Rows from block 4 of a small self-supervised image encoder, named by matrix and row number. Rows with one number belong to one neuron. Each number is 50 + 10 x the weight over its row's rms, rounded and kept within 0 to 99. All counts start at 0.
After each neuron's rows are labels from the 100 images, of 14848, where the neuron reaches its largest size: "peak at" is the part of the image that holds the peak. Only what is clearly more common there than usual is listed. The data: crops of objects in photos (Visual Genome).
# u: gMLP up (value half) (model.blocks.4.mixer.u.weight, 576x384), inputs 192-287
# v: gMLP up (gate half) (model.blocks.4.mixer.v.weight, 576x384), inputs 192-287
# out: gMLP down (model.blocks.4.mixer.out.weight, 384x576, transposed), outputs 192-287

u.554:47 52 54 54 37 46 50 47 51 49 64 46 48 67 48 26 40 73 46 45 49 47 42 48 54 60 45 37 47 36 61 57 41 33 53 41 52 98 73 48 46 42 44 50 54 52 59 54 57 55 56 54 36 35 36 50 56 50 45 52 60 52 54 47 56 56 45 65 41 65 30 47 68 30 49 53 52 57 63 42 49 45 58 53 44 47 63 57 58 36 70 59 50 52 37 66
v.554:37 43 45 62 26 34 48 45 48 53 47 62 58 58 43 38 41 58 54 48 47 29 41 36 39 62 40 38 53 49 48 48 40 30 49 42 35 82 56 56 55 48 53 49 55 43 53 55 58 56 53 60 33 35 38 42 45 55 40 35 47 40 46 40 40 44 44 59 56 67 44 31 64 39 47 57 59 52 63 46 44 37 62 46 33 54 75 47 69 33 58 59 56 64 36 59
out.554:46 37 50 48 55 54 39 55 47 46 35 50 37 47 59 69 62 41 53 57 43 49 37 49 56 44 38 54 47 86 28 28 58 58 53 29 49 25 38 48 53 60 54 57 43 45 50 30 46 49 50 32 53 59 53 47 49 56 46 65 38 41 49 56 28 39 60 36 63 57 60 38 33 58 31 64 43 42 43 57 51 39 49 46 49 37 52 44 46 47 54 46 66 57 55 46
peak at: top left

u.480:61 46 51 47 26 43 54 65 49 39 50 50 50 46 64 54 43 68 30 35 63 58 53 49 41 54 57 62 48 57 37 44 39 63 46 43 38 61 52 36 55 60 47 64 50 50 49 42 48 47 36 53 46 47 65 58 53 32 52 34 52 40 42 54 45 68 44 67 44 59 31 52 48 57 42 53 42 50 76 24 59 48 57 45 53 42 66 41 64 66 57 54 36 49 52 48
v.480:58 49 43 63 19 35 60 44 39 49 50 51 59 54 80 32 37 51 57 50 45 36 61 43 31 48 59 60 38 57 42 56 53 61 48 41 54 66 41 48 63 43 59 56 49 53 49 56 60 48 61 48 57 53 58 67 38 48 59 55 55 42 66 35 28 60 40 36 53 67 33 33 54 49 44 50 49 51 49 44 46 41 54 39 36 46 75 67 59 61 48 46 56 60 37 53
out.480:52 56 36 37 83 46 36 45 33 56 51 71 51 55 40 42 62 49 43 51 50 49 60 52 62 58 29 54 48 50 46 43 44 37 57 52 63 68 53 45 66 53 54 58 50 48 45 37 52 47 59 45 57 47 42 47 56 39 56 54 33 60 47 39 49 59 57 42 45 60 63 48 55 65 45 35 43 27 52 52 60 45 52 48 58 48 41 44 48 48 47 47 34 64 64 57
peak at: centre

u.381:42 52 69 52 39 47 74 34 62 56 62 30 52 34 54 55 51 43 69 43 34 42 41 57 55 45 42 39 36 76 54 39 46 41 61 53 45 52 34 46 38 43 43 61 45 63 56 49 45 39 44 45 58 73 48 55 35 43 38 41 57 53 45 51 39 57 38 62 51 58 45 60 55 51 58 49 42 45 84 51 47 43 60 51 49 53 55 49 44 45 63 48 53 42 56 44
v.381:54 57 56 40 38 36 52 40 68 64 70 48 53 42 57 55 64 34 61 50 34 36 44 60 53 36 44 45 41 76 40 49 49 50 36 53 36 50 42 41 47 63 50 57 44 48 43 35 54 41 40 46 52 74 55 59 47 45 32 30 49 57 48 50 35 58 47 60 66 43 38 48 48 47 57 48 51 58 67 58 37 35 61 60 56 54 53 34 55 45 49 42 53 46 59 56
out.381:40 43 53 50 43 42 45 65 52 57 44 48 47 51 53 49 41 65 47 38 34 56 42 49 35 27 27 56 46 63 49 32 52 48 57 55 61 63 54 47 45 44 61 54 49 37 71 52 72 33 47 46 53 54 46 54 42 49 41 52 45 49 56 61 53 56 68 66 62 44 55 48 66 56 59 58 53 68 68 51 47 38 46 70 40 46 67 73 51 54 65 66 60 48 42 37
peak at: top right

u.419:47 44 59 50 55 61 50 59 35 51 41 37 33 39 51 48 65 70 63 42 51 64 72 45 50 53 50 62 38 49 58 46 56 35 39 54 52 49 61 44 32 42 57 45 40 37 40 60 34 49 38 55 27 54 32 42 59 57 50 55 61 43 42 58 60 34 50 53 51 65 55 63 58 46 39 55 56 49 55 46 41 44 43 70 55 49 44 48 25 58 51 48 42 38 47 52
v.419:62 42 22 42 53 59 45 52 59 46 48 59 60 60 56 53 54 31 43 51 56 40 41 51 54 61 48 51 57 66 41 70 55 72 51 37 58 45 54 53 59 57 56 64 54 45 44 47 58 56 46 51 60 65 48 54 49 49 46 54 51 59 58 48 44 63 57 58 54 25 55 50 38 46 55 35 54 51 48 54 57 44 32 39 37 44 34 71 61 54 29 34 62 72 59 50
out.419:57 44 57 45 26 36 51 58 56 75 50 43 53 52 49 52 40 46 46 39 53 40 59 47 43 48 49 44 54 53 48 48 74 54 58 45 54 51 45 43 47 63 49 50 59 57 61 46 52 43 58 51 62 46 63 65 46 37 52 36 44 46 43 42 48 47 49 52 58 53 53 39 48 49 51 58 50 52 57 38 35 45 48 40 52 42 55 56 76 61 58 37 57 51 52 56
peak at: centre

u.174:50 34 28 49 35 46 38 59 36 55 55 23 43 48 51 40 48 53 49 66 57 52 61 41 57 53 40 56 40 54 40 44 36 48 44 40 38 67 48 41 50 53 45 45 54 43 46 54 48 42 37 32 65 54 40 63 53 50 48 43 60 54 47 47 38 38 44 56 57 63 41 52 61 54 39 58 58 41 59 28 44 55 52 54 53 43 67 34 55 47 50 53 51 47 53 55
v.174:62 39 57 69 20 30 49 56 37 53 45 51 55 53 58 62 35 52 42 43 35 41 53 56 47 50 46 52 53 48 39 59 53 66 56 38 49 61 35 60 60 60 61 69 57 52 42 55 45 47 63 40 55 55 59 52 48 33 48 44 51 41 41 53 60 61 46 61 53 65 45 42 65 50 32 39 38 39 60 53 51 31 60 46 48 46 65 45 66 54 37 37 58 56 41 48
out.174:40 60 53 56 74 65 43 43 50 52 45 59 49 46 55 48 62 48 49 67 58 49 61 38 53 52 49 61 43 52 48 53 27 44 41 58 56 52 47 37 51 44 30 50 53 62 62 49 62 41 46 52 55 56 39 59 47 48 44 53 57 69 35 54 41 63 50 38 48 46 63 60 49 44 52 52 49 60 54 46 61 56 41 48 45 55 47 42 39 44 55 56 62 53 50 35
peak at: centre

u.347:56 38 40 44 40 28 54 61 40 52 60 39 41 36 43 63 37 40 39 49 66 59 54 62 36 52 40 39 57 50 38 51 52 50 51 70 45 35 25 51 47 44 60 74 63 44 43 75 39 47 43 41 38 46 69 44 65 42 43 44 60 37 41 43 45 42 37 45 55 49 49 45 48 62 45 50 51 55 43 42 55 58 50 49 47 31 52 44 52 38 34 38 60 55 47 47
v.347:64 56 28 61 46 50 52 60 42 40 52 42 39 54 46 59 56 40 45 35 56 66 37 54 40 53 59 54 59 24 59 54 52 46 52 50 47 43 25 67 34 57 56 57 58 43 49 62 44 74 59 47 54 37 39 43 63 51 45 38 37 26 35 64 57 44 43 45 51 60 51 39 54 40 61 57 63 45 49 42 44 55 54 59 59 46 49 33 57 42 46 46 29 53 43 26
out.347:49 70 46 55 41 43 58 60 65 31 38 61 35 79 50 56 38 46 38 59 55 34 57 61 60 64 58 50 53 60 49 42 27 64 71 61 37 62 69 48 54 35 51 41 42 48 39 44 54 32 45 41 43 32 56 54 57 45 63 47 59 55 59 45 58 54 42 72 45 50 46 52 56 58 40 59 51 38 39 58 57 51 39 53 55 32 41 50 32 36 61 59 61 45 57 40
peak at: middle right

u.484:57 48 40 56 32 42 65 46 35 76 49 37 48 56 74 58 47 57 45 53 57 46 40 54 47 49 52 65 39 60 47 58 49 50 48 52 47 57 35 49 47 51 46 41 55 52 36 52 41 56 58 38 53 37 47 65 53 37 65 39 40 56 45 56 43 55 38 43 43 71 38 50 59 60 48 62 58 45 67 39 48 45 64 51 58 41 64 50 60 69 44 55 62 45 42 53
v.484:57 50 40 52 30 51 40 66 33 59 62 42 64 33 59 46 48 22 50 44 55 54 61 44 56 51 40 57 40 49 50 35 56 46 52 36 58 57 37 48 79 69 44 64 37 53 50 59 45 46 50 36 58 52 55 64 35 43 54 40 57 43 46 52 47 41 43 44 54 58 46 63 57 55 39 48 47 38 60 30 55 47 68 52 53 59 66 37 63 47 34 62 45 45 45 54
out.484:54 51 56 39 65 53 56 48 47 47 36 51 45 66 67 57 53 56 46 42 35 40 52 55 53 42 61 70 50 60 45 60 56 49 51 56 64 41 46 39 44 43 59 48 50 55 46 40 52 49 66 57 56 50 52 59 56 41 51 48 66 66 41 40 70 65 44 45 38 55 55 45 47 60 64 48 61 43 48 57 54 44 69 56 61 42 36 50 45 62 43 39 71 40 41 53
peak at: centre

u.475:46 46 40 66 46 47 48 48 59 47 38 58 59 58 62 54 40 60 44 42 29 46 43 31 46 40 49 54 59 58 68 46 62 56 39 34 42 48 55 53 59 68 54 42 48 41 45 51 48 72 53 39 41 42 45 49 41 49 67 51 37 30 51 57 45 30 57 39 48 50 42 50 38 33 63 64 65 35 46 41 30 35 70 48 41 55 59 48 55 48 62 60 60 66 39 47
v.475:61 42 38 24 66 59 45 56 38 71 61 50 40 47 50 40 50 50 58 44 53 48 46 68 69 39 40 39 48 43 45 51 62 55 61 65 56 44 30 58 57 55 55 60 57 40 54 44 44 49 51 44 59 56 50 53 55 43 54 63 46 63 43 48 48 66 53 45 60 44 61 32 51 59 36 37 48 57 51 67 66 44 35 47 55 51 44 35 58 49 47 34 54 46 59 59
out.475:43 63 50 47 44 59 58 49 46 64 39 56 50 51 47 62 43 66 69 51 59 51 45 64 45 52 63 61 60 50 19 60 34 38 55 66 45 72 74 59 41 51 51 37 40 55 23 59 51 33 48 48 56 50 52 56 57 45 42 40 55 54 36 41 70 50 30 39 53 52 55 55 44 55 55 46 39 44 55 49 57 54 56 48 52 50 54 39 62 50 26 53 53 46 53 43
peak at: centre

u.222:36 33 64 41 52 52 36 67 49 51 67 43 46 49 72 44 52 61 49 43 38 60 62 54 46 58 25 42 52 50 52 50 54 41 39 57 55 54 59 47 43 33 56 65 50 54 58 50 37 33 40 54 48 73 34 49 51 40 50 39 64 56 56 49 52 36 52 50 50 55 61 46 60 48 51 34 34 48 61 44 51 61 48 52 56 44 49 47 34 50 54 68 31 48 22 48
v.222:45 63 42 66 49 59 51 46 60 54 64 49 49 67 54 57 57 55 51 39 44 65 43 53 61 53 56 64 46 56 63 49 44 65 59 41 47 42 49 72 61 74 33 42 56 81 55 45 49 67 38 40 55 64 43 65 51 51 53 55 51 64 42 47 44 54 47 49 41 49 45 54 49 59 58 53 72 49 56 55 53 28 50 52 47 53 55 27 57 55 42 46 57 56 55 45
out.222:44 41 55 55 36 40 50 41 42 58 50 38 50 23 45 62 25 46 57 40 49 37 51 68 48 64 40 33 36 44 39 56 52 62 36 46 56 28 47 49 45 57 41 58 61 36 61 54 47 51 43 46 60 48 62 57 48 48 51 42 51 56 50 39 38 51 57 37 59 68 36 55 52 46 37 49 52 57 55 43 49 47 63 46 37 52 55 45 56 38 43 52 62 49 43 44
peak at: bottom centre

u.358:51 52 38 50 26 45 60 54 36 62 51 62 39 55 65 39 36 62 47 43 55 32 56 58 51 57 54 38 44 58 47 47 44 44 60 52 43 56 36 57 44 50 48 42 56 40 32 43 57 48 57 27 51 37 47 43 65 51 44 50 41 39 44 41 40 43 32 42 45 56 33 34 57 47 42 60 48 47 44 44 40 39 52 39 51 30 57 50 54 38 55 49 50 60 41 35
v.358:58 53 49 55 19 32 57 47 43 52 62 39 51 37 64 43 48 32 44 61 44 49 55 39 40 49 48 47 37 52 39 46 38 47 54 47 49 59 41 40 62 51 37 62 47 59 59 42 55 55 51 37 64 66 59 63 47 27 60 31 47 48 55 58 42 64 38 58 59 43 41 56 57 51 44 52 43 50 60 36 54 42 62 51 55 41 71 49 55 51 46 54 47 52 50 40
out.358:58 44 57 48 64 42 28 40 57 61 47 27 54 43 56 34 61 53 56 51 40 49 46 65 50 42 36 47 36 50 57 46 53 54 41 52 67 63 41 45 53 50 47 47 42 54 63 44 45 53 55 51 52 54 62 64 35 66 64 55 58 50 53 32 44 72 55 53 45 50 61 43 62 53 39 46 22 52 66 49 60 55 47 50 64 59 51 46 50 47 55 55 45 32 61 58
peak at: centre

u.441:57 57 62 34 56 62 51 63 50 54 61 46 32 67 41 44 61 60 49 53 59 39 55 57 57 82 49 28 56 35 34 68 53 48 38 59 65 56 66 40 44 23 31 64 60 45 55 37 55 50 54 53 46 36 41 41 70 45 61 45 50 57 47 33 58 55 38 65 50 54 55 45 50 51 34 40 41 57 55 48 55 48 41 49 63 29 39 50 40 50 57 39 55 54 58 43
v.441:44 58 67 39 51 34 47 67 60 31 55 43 41 55 45 51 65 40 32 54 56 42 69 60 37 69 40 35 48 50 20 54 52 65 42 58 49 52 49 42 59 46 49 66 61 47 53 54 57 50 28 47 45 45 61 41 54 32 49 35 47 40 54 35 49 59 35 72 39 56 47 29 60 57 30 43 32 63 47 48 56 46 41 53 56 33 50 55 49 53 58 49 64 55 50 52
out.441:54 67 58 62 34 28 49 40 59 38 45 61 52 42 53 26 52 47 51 36 38 53 57 50 48 57 59 79 50 53 60 35 36 40 55 51 52 65 53 64 58 57 73 33 34 55 45 49 33 56 57 51 35 54 43 47 43 45 42 50 56 45 63 58 55 40 53 36 42 66 32 61 64 47 53 33 61 29 46 27 49 58 39 60 58 53 66 47 37 67 57 60 26 39 41 64
peak at: middle left

u.463:49 48 41 45 52 63 43 59 41 64 55 58 39 50 54 40 61 40 47 47 49 63 43 59 58 57 40 42 45 42 53 41 58 46 72 65 55 46 34 61 75 60 54 51 63 60 55 49 34 58 60 49 46 63 37 52 59 51 31 54 56 67 41 53 38 51 49 43 70 72 58 31 65 49 47 26 62 48 53 55 56 29 39 52 38 36 51 31 60 59 63 39 29 62 42 60
v.463:72 52 52 44 46 42 68 67 44 44 63 49 51 59 41 70 55 42 43 50 65 46 25 56 37 65 44 56 55 45 49 65 43 52 43 47 50 46 50 62 46 50 56 64 63 41 45 51 53 43 47 50 51 43 47 46 49 39 51 31 65 27 39 58 62 54 41 62 46 44 42 53 54 59 47 50 47 48 50 47 42 58 59 72 43 44 49 70 43 47 56 42 68 58 42 39
out.463:56 61 57 58 41 43 53 55 56 65 50 55 52 51 76 61 40 57 37 55 47 51 47 49 69 53 55 57 72 52 51 57 44 55 56 56 53 41 70 53 42 49 55 45 52 65 62 41 50 52 45 38 71 30 59 34 50 31 57 54 36 36 58 45 69 57 29 33 36 63 39 56 58 47 42 58 50 64 53 52 38 53 55 57 59 48 57 63 60 50 32 57 70 48 41 42
peak at: middle right

u.59:57 49 50 46 17 44 54 49 50 56 60 39 51 46 57 47 47 43 49 54 47 37 55 40 43 61 53 55 40 62 35 46 40 39 62 55 52 47 50 49 54 61 42 63 45 53 54 53 57 71 47 50 66 49 57 71 44 43 41 39 42 47 49 47 37 41 40 60 73 53 36 29 55 55 63 60 62 43 67 35 54 50 44 56 39 44 68 39 43 50 50 54 37 49 41 50
v.59:47 55 44 49 38 53 33 56 53 53 60 51 54 49 69 30 47 53 45 58 55 48 60 43 45 61 48 43 34 47 31 38 41 66 66 43 49 68 52 47 69 65 52 61 46 62 50 51 40 35 51 27 47 73 49 59 44 29 62 56 50 51 56 43 59 44 46 50 54 54 38 43 61 43 46 42 47 45 56 44 52 51 59 35 54 48 72 41 62 42 42 58 54 42 40 42
out.59:57 58 51 42 48 61 40 16 63 63 57 45 43 56 61 29 57 52 44 42 45 41 53 53 58 54 38 53 41 63 61 43 42 32 58 55 56 54 45 38 53 55 57 51 61 48 52 34 47 60 65 43 65 61 45 61 50 50 44 63 44 65 53 39 50 29 55 51 59 56 45 38 67 46 53 55 75 53 58 63 43 46 68 50 31 48 55 52 35 47 53 52 39 53 40 59
peak at: top left

u.194:44 51 53 55 37 35 63 46 45 43 81 46 49 46 57 57 37 61 56 53 48 38 49 56 53 44 69 55 40 60 46 50 41 40 67 57 59 49 47 52 48 52 64 49 49 41 47 46 50 40 49 57 52 44 54 48 50 57 43 45 59 37 65 51 46 53 55 57 33 58 39 50 55 49 47 55 42 29 49 55 55 61 64 47 60 47 64 48 55 36 43 66 53 40 47 32
v.194:70 43 39 58 21 52 50 45 51 53 49 61 48 53 58 46 48 51 46 55 43 49 49 49 44 47 57 51 33 67 42 38 44 68 58 40 40 63 41 56 70 64 45 57 57 58 42 65 63 39 66 51 49 57 54 54 57 41 57 51 46 41 54 55 39 55 53 58 56 50 48 50 63 37 51 34 39 62 45 53 54 36 48 46 43 40 76 45 64 64 50 49 50 64 42 42
out.194:52 41 54 58 65 52 53 47 35 60 44 64 49 63 58 50 38 46 52 46 39 46 31 42 53 36 40 54 44 53 45 43 72 50 42 59 47 57 47 28 68 57 66 38 46 54 50 53 43 60 49 36 44 52 38 56 64 41 46 37 48 56 54 59 41 42 57 35 66 51 60 41 45 36 57 42 59 55 40 53 44 27 47 43 32 46 50 55 54 40 56 53 59 62 47 83
peak at: top right

u.310:50 42 34 48 36 51 51 71 44 50 63 29 56 49 57 42 39 69 36 54 42 50 60 47 38 54 50 48 43 49 48 54 38 46 50 47 58 54 79 48 65 56 46 66 52 57 42 65 48 48 36 52 50 60 49 61 46 44 56 59 68 54 54 57 30 52 48 60 52 65 53 40 64 61 31 39 38 46 75 53 68 47 60 50 53 45 64 64 68 53 53 41 41 39 47 46
v.310:52 37 38 45 31 53 50 57 34 46 60 42 57 65 56 44 40 52 59 56 53 49 46 58 47 65 49 54 36 52 46 59 46 72 49 58 54 59 53 63 67 50 55 68 49 56 46 47 45 47 63 37 58 53 49 64 49 44 52 45 62 54 40 48 38 60 40 60 44 59 35 36 72 49 45 40 55 39 59 47 47 51 61 39 51 53 62 45 65 66 39 45 39 40 30 46
out.310:43 59 53 46 63 54 45 55 62 68 44 66 54 70 62 46 49 58 52 51 38 57 51 55 57 53 44 44 44 63 45 39 43 50 57 66 46 43 72 37 59 51 33 62 63 63 52 50 53 41 39 39 47 68 38 50 42 37 37 47 59 69 36 39 49 60 40 55 44 55 53 51 48 43 57 36 56 51 55 65 53 31 45 40 39 40 47 55 52 48 65 67 58 72 53 48
peak at: centre

u.197:32 55 53 56 39 39 53 48 56 40 66 46 52 37 39 60 66 53 27 72 44 41 56 31 37 51 49 34 47 46 55 60 36 63 57 46 53 44 69 60 51 43 49 53 50 34 60 49 55 49 49 51 39 46 65 57 50 50 59 50 47 45 61 60 47 58 57 65 46 53 40 59 58 66 43 63 46 41 61 36 55 60 65 63 60 48 56 46 63 56 46 53 51 49 56 28
v.197:56 45 33 70 26 41 47 49 61 50 43 51 53 42 68 54 50 59 47 60 33 50 72 50 59 43 41 54 54 75 49 35 47 64 55 53 37 48 39 57 53 58 39 42 49 38 36 57 48 56 40 46 56 39 49 63 44 49 55 36 43 58 61 59 42 46 37 37 47 60 47 55 50 48 36 60 55 47 52 33 40 33 62 57 49 52 73 66 57 61 40 67 58 53 46 23
out.197:60 67 53 47 47 47 50 45 44 48 53 55 57 56 55 49 43 58 53 36 60 51 55 41 47 51 46 39 45 43 47 60 31 47 29 69 51 41 60 50 51 61 47 46 50 53 56 57 68 64 30 66 51 51 45 62 57 38 26 57 56 46 41 36 46 45 62 76 45 47 49 44 72 42 38 51 50 69 41 58 45 54 46 67 19 65 46 59 47 56 47 35 50 49 55 50
peak at: top right